config.toml
model = "image embedding model"
dataset = "photos of plants, animals and fungi (iNaturalist)"
train_examples = 38949
image_size = 64
crop_scale_min = 1
horizontal_flip = true
targets = ["family"]
num_classes = 181
embedding_dim = 64
arch = "vit"
norm = "rmsnorm"
norm_position = "pre"
activation = "geglu"
mlp_ratio = 2.67
head_dim = 16
fused_qkv = true
bias = "none"
qk_norm = false
layer_scale_init = 0.01
parallel_block = false
inner_norm = false
drop_path = 0.1
patch_size = [8, 8]
conv_stem = true
layers = 12
width = 192
positions = "rope"
pooling = "mean"
am_softmax_margin = 0.1
am_softmax_scale = 30
init = "small_normal"
residual_init = "scaled_by_depth"
optimizer = "ademamix"
lr = 0.0006
beta1 = 0.95
beta2 = 0.999
eps = 1e-08
beta3 = 0.9995
alpha = 2
ema_decay = 0.999
steps = 11200
batch_size = 256
epochs = 73.6
lr_schedule = "linear"
final_lr_fraction = 0.01
warmup_steps = 1120
weight_decay = 0.2
Rows from block 9, named by matrix and row number. Rows with one number belong to one attention dimension. Each number is 128 + 24 x the weight over its row's rms, rounded and kept within 0 to 255. All counts start at 0. Numbers have three digits each. After the name is the row's rms in percent of the matrix's.
# q: attention query, key and value (stacked) (model.blocks.9.attn.qkv.weight, 576x192, the q third), inputs 117-155
# k: attention query, key and value (stacked) (model.blocks.9.attn.qkv.weight, 576x192, the k third), inputs 117-155
q.28 090:132104128136126135147146122156135163128158152145118120120128088130120099108151112157116122142152122123129133090122098
q.29 096:144125124134103165081126145100113125141109113085109134180134156100112136101147150151130128144172122133157095164131141
q.30 089:101065082136143133158043163166113155138161159127110128122143096120130115111132111128128154130139156129176173132099099
q.31 094:107109111104136117094139142137149107180098128114102160133114164082159142149165165114164116132116122083131135106096137
q.32 105:133157158126116094129116143108129145133080175128167122129122153141108093133105158146117131136113065123115143117157137
q.33 112:127112176145113132112140118155115100125088143078108132137114160109098166147134171127164116158107114132129149137138136
q.34 107:110086116145080127161158161122126133131107137114137150120105149106137082127130140168125147121128097161121170111098115
q.35 092:101133104140142170128103076107102085151087137126114162090150101126124148111131142169123136162148176115133135156115119
q.36 075:123134159169117141139131133112111129095138131131156093138105130103109127128129083172122122114167147162120116118070145
q.37 101:131117131115104069132167142131163147115158151149176106122100154133134108130100117108105156110122096089115160151070123
q.38 095:146127075098112079123184122150156147106144136141177103120152112167138111128135099094089142107118135108130101107114154
q.39 094:165127136118185113086103135134130146140133115139127127142174102161119119135116089096107165150142120109140096159172147
q.40 088:124082132157114113157137161121116143111133115098155099111110125124130124104117103159134160081152151139159116169086137
q.41 122:129155150172122154114100100116070077161079141137104119168107131110121149141141115135147112108131130156160125175120175
q.42 096:100171126103142117145181107133131092125105144158143107097115094135127155125138106147116143114135156132112128104112144
q.43 087:124155107093122121142115152099158132096105138106165137154138155130102160155112115116118147098083119154111103135122111
q.44 105:136164129130103113142122117116086130121115043117120113176112171118162146157146107133128135116147169166125147163131165
q.45 089:134139181138071178115086134111130118158152145135103115109127140093081124149131142144138134153103128125095124132139122
q.46 096:180147175155123124143105136111126113153135121132127119130113136142140126166094131130107101119121090128110114180152142
q.47 106:132111103105157156130172139172154128122121138123140097125114112144094109145124106114107158147117109161080137113146092
q.48 096:127113120155131179103168124144130115135170107128079137105080120117158134132167124156133095120127112112139148118154146
q.49 104:112107135161135175134109111181152126100113106148126104105123126140149099138125145126147118156103117123086175097117098
q.50 131:118145144139146127112112115102089132164114130131134122120133116109104123130107135154163094130129126147129115161116173
q.51 099:121159155159102158126112148132122101181117109109112123126065120096092117138134116171148100117110129101128138131128125
q.52 078:098102122161092117111134120130153125165126178139132133116108144099142153150137153149147132119127135121099138095076121
q.53 090:163152165125080132109117076107121100132172111084111126121077141116116133168146096125085174157143114120135129127188098
q.54 102:090135111108098097164152146134146161078110146131147131161147146146147121116144135153107188164115114138143136118096114
q.55 105:149124130124130131100141110106119097144126134142087092163105166149093154147124113112132127140094132158125125170177149
q.56 112:131096139150134162102100120142131105127188119127086119140133093110115148117119109127138123118160146147150113128139108
q.57 129:136125126182122170083107086089124090157104131136130111158156130119104135157149144130154086151135107148169127139113179
q.58 102:117186101077139125123139110140145110139162126112095137104159112134126170146154086115091172118133152091117091105112102
q.59 101:159084112145100130107115100103112123134140093132118100144146108131095108145147079131094130177151127119151171144181144
q.60 091:112098132154096131157154135109129134097099151119132117133105098126133138092122149125128090126118120134094124078136127
q.61 081:119130139100145146122158126096088113170113099133139101110112121117107152102109115111168121098125104176131124133109146
q.62 094:104084121129142140129153133150119142137145132156137134105170164147137106091112113094124110124096098157094102080163148
q.63 097:118159138171113114105108136079120103141114124096128167120098104083138133147163088160125137136150137127121140161154151
q.64 104:152123113142142159144123110064168137116169114110153136130157158152109126095112147122090168154103087113130116161138131
q.65 129:143131116109107086144169163162146148118156160133133142096116115132139116131110089132097195113157114107122136093117108
q.66 094:152141135138154134125084136146156081156147114138098135149117097136115135154117154122145152153098127120121158096141091
q.67 093:118094135110074116121123136118105134115133136110163154101179128133126099129144127128121088140109104126092125151120156
q.68 084:095148078141128116159113129113113105138125106126080163131100157111101125176135136114103143107130147157143162167168174
q.69 086:099131141135101136118105106097137116185095162131115138139125132078123122137126155106149114151140070119108120144122147
q.70 112:125128136147102157113116104085081098130108167110113114159125157103114148144157170121152102119127126156118122163123157
q.71 102:134097096100086136129122089176135161139164144092096148129146131082150101127114156152125098144153143096130107115119100
q.72 084:133126165117108080144121127145116099106143126116128090132148117121110140152163105165132089149144179130102096113133138
q.73 088:093109136122078133108113111165141129147108122144115123087149116139126110139108169073143097176121094123105152134116117
q.74 107:178131114146140135120103100101111096152089134103114170154133117110110121158127103156119140160159142128185090173088143
q.75 119:134135129146180144139117135120098095157114151147126148145123136117110188140152125125112152163110111184156143138122134
q.76 085:118105118112168126127152080155107114094155155123145155103131109102117142113080155137122121145129122134112143114102099
q.77 086:131112147174121122127100142118122126160117142105120156108142088103147131146144127158147114163139105168145120134106121
q.78 111:146162134136172136120097128113083088142115105136119119143113147133110177113143118144158132119099139176126129131148143
q.79 107:121129146136110106114102120137146145187132085145094121123125112134131123154132132132106167130122100143126136159144116
q.80 093:143156078155108123097141121150134114146123169130122113135135095115110141113164131119151145158134163142111128138154138
q.81 144:100111090087159118149119158146149145097178124134144139083132103167129104104113088129110140124136127113125111106106096
q.82 099:147144110131111105157135117151123164134177140154164107122095149144128091081107157118133132128119107117159106118148149
q.83 090:132128144108140140089093099088130116146095117122094126137132124102099193148123101133157118162148154161132108151127123
q.84 080:114091139153127123150126133168110128133173140124136112109153147129089173139089099124142128136132124130169085144133103
q.85 073:164119091131121124084118129085114125134130141135136093195130119151102135111093136108134088145152115139122096120129115
q.86 097:159149134152143149116143069182135102108161124124140143097138113114116116128148142122173158125125150097061150107146151
q.87 116:134119108128150103151150151181154156099137157121173159096143126141149097137145131133134140095110119103100125078111098
q.88 103:109126108111086128142117144146083115078151108136082112169115112111178122108168137107123126123173170153136109138146123
q.89 085:121151130181150169099184143108096119107091123149168112118139119109100139124139177120131125137120100144102148106155133
q.90 105:181145127132123144136164074109078151085179114148151085125148115163122131078117157086122108129115114142133113134173162
q.91 098:112107113117134129134134164142125131141098117123112158128123113162135092112117075145132138101119141095133131104107116
q.92 093:125160121140157138133118098125110080114139111147142153138135118126112141166092092093099173145145124093161144174158133
q.93 104:133149168128111143126098112118110117128125127132067105155101129136070137115086130119139102101136131134120125173099156
q.94 099:107142104127137110095139129116139122143144169152178185115114125135144082145106202125105120152100135105122137114141099
q.95 100:144162132145157100119160116186150102112119125097151133099122113142121114133125147114143135103106150081071073136099099
q.96 094:146106125076121145158126138116125081130168118145123172134137113109147189125144110130114111142120137158153139108119125
q.97 148:128131128071135088159145154173146162088159140150167130098120088158116118129106104115108139109140146100101133116129089
q.98 121:129144104159139163114100097090098129163106134113132105158133171103121141141125124147147134146113106174144110170103136
q.99 090:134120155114097092197167168168139130139130116129131133095138145139174087137140135161109137129132133071095118108130148
q.100 101:121055142125121084081112124167176166147137161172113083078139145123136135114092149117120182123153126130135108143138148
q.101 098:121136143149123117084153136115137143130199128115113112099137081132091139153079124174149137143137132110112154111132145
q.102 101:120157130165098126121084154119141083172148156135108144124140108132126115154147112159141119139145127130105153165183139
q.103 089:107160125149114143074094099123120119146098118118137126189142111095084166146126130128165107129120145171108164163152133
q.104 108:127148111126177101124163121101124138094116137149158149096144172145149132092130158153101179096098060138122140113153128
q.105 100:148141111141139155128140123131107139143086107115135140138164162102129108132112180136110105106076132125115137131104148
q.106 091:131153111114173141116138114124142120145099103116144138153133204114139132109113130089116147163093105145117029146132102
q.107 090:129141111142122113139105152118131083131136131130112126136152098130071145175147154173159152118148157134125189155147117
q.108 089:161173199128107132132133134134145149124152125095107088137118163171072121116143115129174146074120168126111126156166132
q.109 097:150176152156106127113152128146130133138093156119130105108102099115111133115113174144164127084162148135152124134181159
q.110 096:100168118132146129134068114144109124135132135104110147142132104118164158128149134159171125089130148180105156137135113
q.111 090:119103176113080073146131171156161134113121137153107146120115082144149081144137157153113146101154117094114150082161143
q.112 100:168171111121123110162141118099117152089121121060141155122140099128147136080101132117116130147109138094141103130135120
q.113 109:136139137163117156101112134102112098151101131119135100176089163110106150133095146103148119116120144174184095136102152
q.114 115:109110110116135081137120133106156161121161111138160162104152159150121098088123133131131142090114093130111121116117128
q.115 095:086141082128138133135100110127152124152095119137151149159113107105163094099064124110149092143133130131160141152064133
q.116 076:141093182139134116130127122128163159114167168118186088107135134160149144104090127102141119149123146128122083105126094
q.117 089:132109141138125160123111105089112100133094127107119116145128134113113128104160116154154077138140118120157060175085110
q.118 086:115094159132147104107142131110121128113128112149132114138120116108144141112142152142152138107135129139202159139059132
q.119 092:112148108141081084119120118093171156142137100108129147142161130091160144107121136123142141118127154116161158140146140
q.120 100:110148125152099142133147123131135107151127133154135121089116169120113140141087151177135117125103080130154146105162110
q.121 095:122090111092162082143110116152123120133177119123122107107112139174133147131117137112127137097138156138133091122111138
q.122 095:145112099140121124108155127113137136136119165135159143127115159117139134096120156090120106071105090115139155116076104
q.123 095:137074119150160129113068157112141145152151092175117131112161159136138088112162131114113162122132080118143129119114111
q.124 101:159183116161134125146122130131070111118098114077111139151079145129120142142135129094143094136113119181148144116124150
q.125 090:147147154139133140091106099086110122102103106119102052128103120117101138125123131131140101137160175132151092155137136
q.126 113:155109169135150108078110108110087132129129103106095108132149139107117144131126150083160109114133143121163134155164134
q.127 111:130117148152116130114098118087147135124124128107097135125141135119091106131120139116136134123157125135166135154159147
q.128 099:146117135184137140148114157113143143126081129110151146116108160095145145165156118120116119150099102119145092128120172
q.129 126:102116121071135112144155144147113146113148092155164119102174093177121112101089099156068166128134156164091123089185133
q.130 091:136101154112096136134100099124118115152148083112113105093139153117124110126144093110102153131160097162157123168159156
q.131 100:116083140119108115163131135153143114154112127111173158144121114128142093109119127136093104151124115048111144114156104
q.132 091:132146117118152085126133134140106105117066081119132126159120124169107114146156165123125123119131122153169131126121182
q.133 102:164167118134180115136188149125143131104149115115128125100126143156153111112091121142131139105150154097131156097159123
q.134 095:133125119116141163091084077119137164124143126123085140123104165119093120117094146096150107145136116146203099166114137
q.135 106:094146172158133135119109142105104138180131166139165139135122131112153125129131165144092128141078067135143110174139149
q.136 110:134118148130127187133117130110122115153174098128107130123120098119095112164116107119155130152131168163153121149176141
q.137 107:143097138104153116179178159170146123115142128131165137128124114123121104124117110117097150129093126095087151117132123
q.138 112:125106089084117090135140110163170135115152148129132122117161141136129113110104117142098165115178146128129111121137082
q.139 102:145142129108194117107136098124118133110151169138150094131142125153086158128095195103125146106117162138099159125120130
q.140 077:128110144100090093128149114099151185120095149148091124156132118100144126143123084149145136156126178123129096111159066
q.141 082:068133180138101120136099109112126130172119143144096110134163129119110145145142088167122112088131123162140124145118111
q.142 113:086141139148103128105103119105128119115124132126095139099113118097158142155167122138184139115132156173136126114119162
q.143 096:134118142118105121142162134089114122161107104137105148136150141140145127133149112139122155133118124158149109139161204
q.144 101:143130154138124077150144154129134164109094155137125131134118136117161146143161149133130112087149105127115158087107142
q.145 114:098115116169118178169139114117159091137126192120121166116129107085182192158132142157119126133142109116122157115095093
q.146 096:101163118129153124139097132109102098123098129127144106158121157147089162109161090119080118110114148131120121153129162
q.147 121:098087126098097112172150147136146159123155132181144176132149165112161081092112147128114147127131097084104134098115108
q.148 087:119171112116157130140132128153094109116119084112117091155116130147150138135141121166128141158161122159129132141161146
q.149 069:142144082133174158133104122146100108110119105138134133146131091130136129111136148084119160116074132094132152147154104
q.150 092:147140115123185147143085109118130107115134124097158156110135092175083142139090103093117126104094148109108098151133087
q.151 104:129102117148126129152167126131168130105122154134114168174123162110153131112148159125149165133120117137142140124119102
q.152 090:133140096139127133101149117120121154134105163098159160147120154150113161133118163133130158119136126128162108138144123
q.153 101:150122110080124116136130121114149166140104127136141164107147131113136084120143109112136136153083096075085114142075065
q.154 116:119115161109128114176125152126150139085150143165143120083129076153163139142106148147113137133105123145094175104148141
q.155 090:108117132125121118169132155126175136116129159172102131102135148108152124109140156155156178108116087129141176127099164
q.156 101:133093132100126159116108146120123147129153146127120106092161117131141107089064110110133142127122075110126143116105139
q.157 108:136111115113141084146108165166146127104148130171109189100120140157155109135111094129137141128102141115118167133127102
q.158 090:091138168122090124168106128127151132115151105149138119128094154143185081132100152127126142109146116105140143127128087
q.159 104:131160135139140139082132137090090116162098072123136108153146155128095139100156105128110140127098137126133104160137152
q.160 102:106096163143117112152144152155170135129117079165131117144159134131149056161140153139134125128124138132132138108101131
q.161 156:105123120101125107157146122157146178109162144133135162096136100122157090105092114158114135119130123095110138106113076
q.162 106:073089125102097111105166158155150152133095140143111114115103126139114172113144128092155158119112140116112127099130108
q.163 107:186168155086177114126087093111097133143150104102150103134128101125106134143114128093090125126105120118160103147109150
q.164 090:131135101127113081123109115106099126121127107111133161097187161120163122151157094127112169144123103117127118172167177
q.165 085:177070147107156134147094114199123115125120085105114134117124125094119105161112110116135166115131137154139123137122116
q.166 090:174196131131147143166102110110141114121165096124143149148150116095153106176158125152121090094172154121175114114074130
q.167 102:128121117146171151093099117110120137135136157104102146111112111094148131161124162176149135134148159130164136147109113
q.168 098:095078097139120170143167123111107102127139109152113107145099137091092149117176094156162118137152130180149138139151142
q.169 121:149128145176127133135139132132086088152110117119125120145147172090145131161117124193128113138151130112146141147136149
q.170 099:127106108130092153183133116142133125153175102191141098129108160151151111097097115142086149157161102129132152141157126
k.28 100:156135126112145179118110108111138108133094157108103105172138148110106141127170130140163106134121131128137114152123144
k.29 094:145159127100114139122114149127136140163121114107123097167169142116122160168124112135105142139080155121112114110171138
k.30 099:145140152122110144110147123137101158052112116120145143079115104131162111070115109109138086158140092126092122104137134
k.31 101:134130157112140116124108157116129112095106130117161048151175087145081099124084143164102140128166145119104119153136143
k.32 105:162069095137118155106130107111121169106120087126120123144166143125124103119160123131091148136129109167142105075131145
k.33 096:140124119102136147103117089121115129158152108148127113125116135124119119138155136125109141125136109141128094129134125
k.34 104:126150140132169133078123154100120108132170122114094135109139154153116127148107113127130129107148129143141117129133111
k.35 092:136108145114156143138176079115152193132153130153134121127125156129139136122141136109091151126112106117127107127126094
k.36 097:111096128127116134110130111151106153099127128104108125089120119095143111098133150153124143150126148128166135154116090
k.37 099:113156108134110126131131188149114083107122138094135141089119107108130126144117113153153131123154161121131163129123139
k.38 098:112165153143111149150114188136120078141130139084156141110150098111117158128100108112175117141120159120134105147128159
k.39 099:095133155135095123147127139123155109146088125126140141134134123140127165122168119125133124155131122096135111122144143
k.40 107:092194148168103071110153166146107109120130155096124134105164110135125101105080150156120137148144162168161152124121177
k.41 105:135088106122137140109109052118117149128114107159113113142155132159114125106141158106115116161142123116117123140136102
k.42 113:127150120139127138132111132129115154148145109096175118159119120123156102119130133143111094131135161118122148124175154
k.43 097:134110151134119147148138116142152111114115133141079120130136101123110128095155151156138136188160132113160123091100104
k.44 094:102143131085161137126163138146133124117143144129186133071113144115113132136117157134154126121146142146162142128107105
k.45 086:169083133130142156124142069117128163133137166158102120108130125136154140118128127104081113144091139137110130114154108
k.46 095:160084117105103119162123077147143142084118114163095117119144127137145152122156146121105094171170134124151116125117136
k.47 103:113161130145116113123116133105106097140103141109129138134150108112133119125130137135153100118175146125172132125122189
k.48 116:147131118069117116142103110154186149110127149073092155120106134117136184101138158123151108156103177098106119175120128
k.49 109:167128128140117164066160109073112111117109108151143107181151124134114138072150120120138090116129104119129097148138163
k.50 089:124101095107158159155150067150140155139152153131157152104118141112112077135143180107162105140133118110136132126103095
k.51 094:146129095120151140168166112136127138140133141138174169107117142139140081124147144098159104150151102128129158127123101
k.52 108:155118133146120126146095163132109118138143142127127096148081209133137145127151111137124138108137111122077103124134150
k.53 097:116110115109106090140136148150127120175107127103152120092139118093108132091113074119148154123135094087089101122103150
k.54 093:104168165137126124131113167126134129117104077129096129155143111162136157110148106151093132100129173122104127104139145
k.55 100:073150111127118136124117111140137138164143175120146145120144103103144116175102128132139117119120082116139092122088122
k.56 099:139112120101100116094121166140168125141087111175083110152184145120123127132138131126111117098147083150172121135135151
k.57 097:127092106122151154140120092112150156131130143134152171125111122095122105133120162082157120129128118112146114127110128
k.58 106:124129138139122085106074195131143103120120094125132110111140130120132150128113098134117146113132119139107129085140121
k.59 097:133103099105106160153152104176093141128132151135145113109092121117156096147144158087160082125124115121119131132101148
k.60 081:104124126147164156116086131069119117116099123142123134095120106132140113140131124153140167125128114093151142158165149
k.61 087:123162122142105145134100094146118121134116169113146148139173157111110087142099126116136123156119104142138140163115122
k.62 095:149150176150104116103097153131122113149119126089121099137135144095119160157103140175111139109114107151135126143146102
k.63 092:146126123136144155158160103139124165148146139112185139126093079121100090126137118076133116111119125092122141123095111
k.64 102:141100115154177123175149091078127155099169072140131117153150162135168155146129120168140114108156137141118147097120167
k.65 098:136147118132116104115103140134092100156090113142101123127131104197168106124123114126149138114157187138127138147083129
k.66 107:155108113165114073143119145101104077085104109162143129139149138142150121121129142168127114128134132123095133123084166
k.67 107:125162106100137165111126141126161181156178124111129142126164100135120142181099150106093128130134089108174094143160142
k.68 084:122111152150133100131189155137097139110125133134157111169112132121137154185127133152165176103107161118133118102119144
k.69 094:151115165102118134101158128098165156151138102136116113113127104134104115149120153150098104118158146106176137140129169
k.70 096:113133114103131127122142095118205173116164126118144135131154112107086122145128160165077105119129074121149127096172135
k.71 111:128134173121127125060091141151093132137135098147140099129119125158101127142132104098144148080108119139154139138137122
k.72 108:154139146146144188102129091127104120159121092096149128140146149067108150175145144115121137144088106131126163166165135
k.73 108:169118148108102114128125138123112164131146103167115111126136137168112151126108125099104124093085119115107103161110159
k.74 099:111143127122112151127146108112158157114127159129121121154166127109089120143142166126115084123142072113158151102163123
k.75 102:144144138126119126154158115094170160113103160113137113122119141107112111119131133153093084146116103125108159101159111
k.76 104:088103104116175184106122126083151161144166135158132124169140118113136104160128144154119101160144109141140134157105116
k.77 088:135134140103122142127128094126161126114137123136141140118182160131092160127145132114076077158157096124145142127179157
k.78 099:104137101119151124150147100123173156107132134138151118158175154088106130120139146167123104177144105122127154101165112
k.79 108:112117133141085124159123114147163091134126118115092115101138145132138169123131175136096104150129118118155160114154165
k.80 112:152161147113110065139131125130125146105126129128151113136147081148149141147157088119133115099126179110098167109159154
k.81 093:116166161189080085130144116154114111132122129125133110151097105138138113165149105126149119140140180120101167094147177
k.82 101:107108203126091132108115136101130096123101143119109080176092080096114126178116111121155127097101178117081158075150143
k.83 089:158147096097195121145116165161131136122126126143140159071157170133107164068111145127109140122131079146133107145132106
k.84 091:089153138168130093110117155137123145141119135150177119121152118095165116126138094134143171050133164096082124123151145
k.85 079:120087147076161150165119164090185150162167164085115127131113151080140100113126165136115138105094103130158106172102100
k.86 103:124140112167097073144097156137116149125096097167118119175125115158130143114154116134133102139142141136131133111111173
k.87 097:101154150181080112108137101117113130131140108139124123161110117145149122149135118115137089153135167123116144084167207
k.88 098:110145181142115100119089177121119114133154150157122158117130154136120128101091062098152124154145060106084141099118179
k.89 118:090124103145083142174124189134145128130165102115135145149154124114139146136105128111098096137135131078121147113072115
k.90 109:119100177137092144164100137104163144143119143133085066160114102105104122159138162159096148101138148146121103087098138
k.91 106:129113136132072124092171026102136122114124125142118143119117119138149107154130113119133103152111116123110167129167115
k.92 097:103152148151099150098157171138128132079105158163131144139130129135159095099172101150085103150112179122112129130114143
k.93 101:127120123087150146113084140112134161113141161135106105103140137115102114108132164135138165112142090132126110160100063
k.94 098:108105116140098119122097124101144105140124137127109164167112095141132142177148098096136075119111173119089157113147157
k.95 096:108138105169123086158114139164153146132162118099104143128140128135151125142144135117149084135120152121141113117144159
k.96 109:119109142133097130108080085107127155123144156092137141125136146131140133130125177147105116115148114166145116125171126
k.97 084:120125114140110125147121133128172119165100168120134130161164114119127146119132087131132121149148157109154082151098149
k.98 093:158120108145177156121160127113105151084180131156144159065089140156162117126136164129144167141099115140116167092178105
k.99 094:114129152152090123140117127155160077144108136141105095146167125111107126159116118099135145119155151107150095135102135
k.100 100:084118135096113133128124142154163106133144170100098113098187149078120100148125154075136149142162160107137087123079125
k.101 101:132114139107106162122140075113098150079087100137138122139077138147111135125131104144160081154150145156113147149175119
k.102 110:152125150132119108105098150134103138134164125135140154097145129172096150134092112106118138138076155108130129128147121
k.103 093:149100133119159130100144125100103165087141113117170169103093149143139103118118145140127111128094111105103166095137078
k.104 101:170138150129135123139128114106093139089120079078167109120127107138140123158154133145124123149114139128117151123118143
k.105 122:144150123153141172075126094081111132141151149126090145110120192101103134141127162146155123104127099127115124153168100
k.106 101:098148115151121137167145131152144103118092147179116116102107127162138111163124175121094183105136137149123111101120162
k.107 097:133113139105163129144125112117128162140156119089211135101148150117137121159085094169111123131092135081152108085127122
k.108 103:137131129093184172101161123137103158161099171106137135135112129120116119107134075157153112131106130124125132148147106
k.109 100:133090114135149121120118131114119133097138114143160091111139147141124100140134153128126125133125117149128140059129114
k.110 112:172108116120159146117147134104087157132140115152152166122143102148106082135092125116129106155068117112137161101106074
k.111 088:134137138164066136149115135120138087168104123104127108171165098100109150140105061110121118152105145118154111153094133
k.112 094:146135134113155117076136113132144165125152116122105122064132135162170066088120134155139079107143131102123135121149131
k.113 096:164137128123173162103161136095113162160122156104141145119096131123128151122109164132138126166065083116139113167141135
k.114 097:146117157134165135162102127145129119120150096130118094128144113154090099159156152122077165105166141169124159111152137
k.115 100:146104160131165120142148174126151176148175132129152096101134126109120144103111139157123143115131109113123114130153129
k.116 082:120089125134123110167115133126147156138134151147107133116137117151127131144104160153105172109114092145150157102164140
k.117 085:135114110115155151112185124091121181168123120110153118126116144119117148116095134130091109161123091102159097177138116
k.118 091:136166150076126138126161115127154143131136128079154176098107130135159131133064125119167136158095104089100109125129079
k.119 099:146180143117141168128128156088142142139157150137143125111114148099127131119079142108116115138087109111089108135132138
k.120 123:123140112139155149145116092101077127124110155127134144130091117104161166122110156093086115140115090172132111138130140
k.121 099:123108155164177129154113121131113092089108142109147100121127126099114126187128126092104119144124104144114165096139168
k.122 106:120111114120118089147086159165148124137152083100112100152165105121114099143138099169108165074182172142130156132133156
k.123 102:120136130147162126165136136130112088117111112114137108175146118114085151156107126124095159095189126177132135147142141
k.124 111:099089102136118116155110144153154130110150130137126123134157092132135100102101119160122149123156166114107142091135119
k.125 095:166136117121126126105181124086121155127131180103130171105100109137122144096114131118166118119097104113118110147132115
k.126 100:148161129126124139123178137097133174150136167121147170130114115127108135131096166115144131140085096126137114161148140
k.127 097:144152149141150144137183133081122168140125149152136152089081127125122139113084157116120114129084106149106124130152129
k.128 109:139126086106168113118096158099113100117094120149124146109165105091116152091101137165123158126123142108153138139086142
k.129 096:110114096179147128111139140119181120138136160104096124152144104110112125164119150170184116129162099113143127121138133
k.130 103:179144164148149165143161096100117165112132131101100125128090159143158152122104156100139144102105075128145129113160114
k.131 100:113124136133105107096132130154152064120134127125090105106167084117073148126100130119166130137176154123156134148130126
k.132 084:121113096129152135095126128130161124106122113113146101152143106158089130088125094166128093123167118105119097128115142
k.133 096:117137138117136117113118144129138099167129141137130117123170097175142102149182127160143111155164131140148120134162144
k.134 099:124144138117151140182162109106122161084108101118174110148092142150175132133126150158130140100115143119139148105108167
k.135 104:143139136127086150142177074115086142077107119145109119126117158104144181107114184071088141111080096148114149117108145
k.136 108:111114103123119079173125161129132113113147142159131155113158121157119100150123117129129155119154103121147129103138112
k.137 110:086089104097113102131087145154168134121136131141102102136164084150117126150147112127122093120185169145116097130131092
k.138 092:095114124155121139140094177114171111155141142128138155145174089130109118136160102166130116147153149124118103138164139
k.139 106:103134071137124112154083150160185137146123129144136123164138122138148153146153119146118098128156121152123091111118130
k.140 102:141147135141137138120142097122124158130137123149155122121131173116143141111130164113080155129097048112123111117141146
k.141 090:155148137143093154154162104103101107121119111156138154125089183133145150115137140101119158125076058136130158114103165
k.142 099:147157150118132151141151136108083155096116113123149140104079180137161110099110131117105149131073107123131134153121135
k.143 100:123120149119133117119151091125113166121130139111105106096091148104130119126100141136112125158144129103156175124122118
k.144 100:163156118155131163142072117126140117167141138104119137118128122082083133147117125112147135152098064101117147172151120
k.145 113:152127139121112122132115149128115126112166065141111116151115149185106136095115110093107132120164152144142157120179106
k.146 105:127138124123119144131098115057178139126161137112112132090134110064150149176115160149133139142106120105138137104147112
k.147 102:132091150142117115101148116157102088121099126172111094158123141200123109099145104130157102128171180187144121154118169
k.148 086:143131181089111148129156113102129142116094122113118068147140150135078130157134101147127162176172131145164123114152146
k.149 075:144093185104106082151134137123118158116119126183101081107147139132131120134119135172129141139114125142090145156168116
k.150 108:102164158137125151110158127110161157156154118146103123111129150109115120129144157173159139136098067112108156130135127
k.151 103:155095166121119133147120165198093129116074100092131091160114140170124108111131088090130112127144177151090151150158123
k.152 109:125126188106131117117152120117120111110120152150108117091113142088152150168105155131162130085110144124140156144128105
k.153 108:122102149153133092100123141138120122126107125157103119125129142194146129130144109167124141100175166133152150137114153
k.154 093:156142167149129128130168147155103113135110115136143105134133163202116093089151096118145130106135123157125119145164122
k.155 095:150084149106141134105169166183071136134112126168148119138116136167088115105142094101136095121151169176126114167162142
k.156 113:153151128115128153126091119105129105126130126109140135141144113084090106147098158155093123146081094102103146111122125
k.157 103:127135146131107125129178142154119113121091106132159108152116159180122062086171099148165141148136122168145143119134130
k.158 092:169124153117112138112130152156136113129085144161114097162108134189096112107130086107152126142151158162153109150091153
k.159 095:120142115120114105122110103090148150134154149130107140093127126059156164190090157133131128118110113105112145088122126
k.160 105:116173158131122105151170130150104151093163102121172135115098124119173096142112095119093136161115177114120128119113140
k.161 110:124138148141153144110135104099125135137117148092137136155114156087123167141139132093136125143124100141148107139130197
k.162 095:102131157136111078156141132169087126152148093117121122151098141111135145165157105118117146122124195150134114146111150
k.163 101:096113133123118158095101107101181119128125148142102133106164121129107090083163130170128103166166112124140123126125112
k.164 100:077131145127117112142109161136128095134122127072174120126103097127178108122130089148134132143146096163110114102141155
k.165 088:100124126141123137103129121079129154113149133160127080151116161194128123103112133139113158151154086090162135105126104
k.166 092:144118097128113148139116151107115100138102150122112133129138111141103110070124160127142093153103089090090131141119122
k.167 100:155114114126144159143110136085131153123152155134108105089104120151128088068086169149140132102112065086107135140166125
k.168 106:141109130145153108106136125136165150141094144076163121164129111127146152108112107110102123147176147138123114138134141
k.169 112:163145077145170177105100114095133111128107149125120148142139149113095140105100156110125105128128089126136117155127133
k.170 105:147108158123151127102135137114153082151122143104099130151116163079125175172116097115114152120125135135143135136144143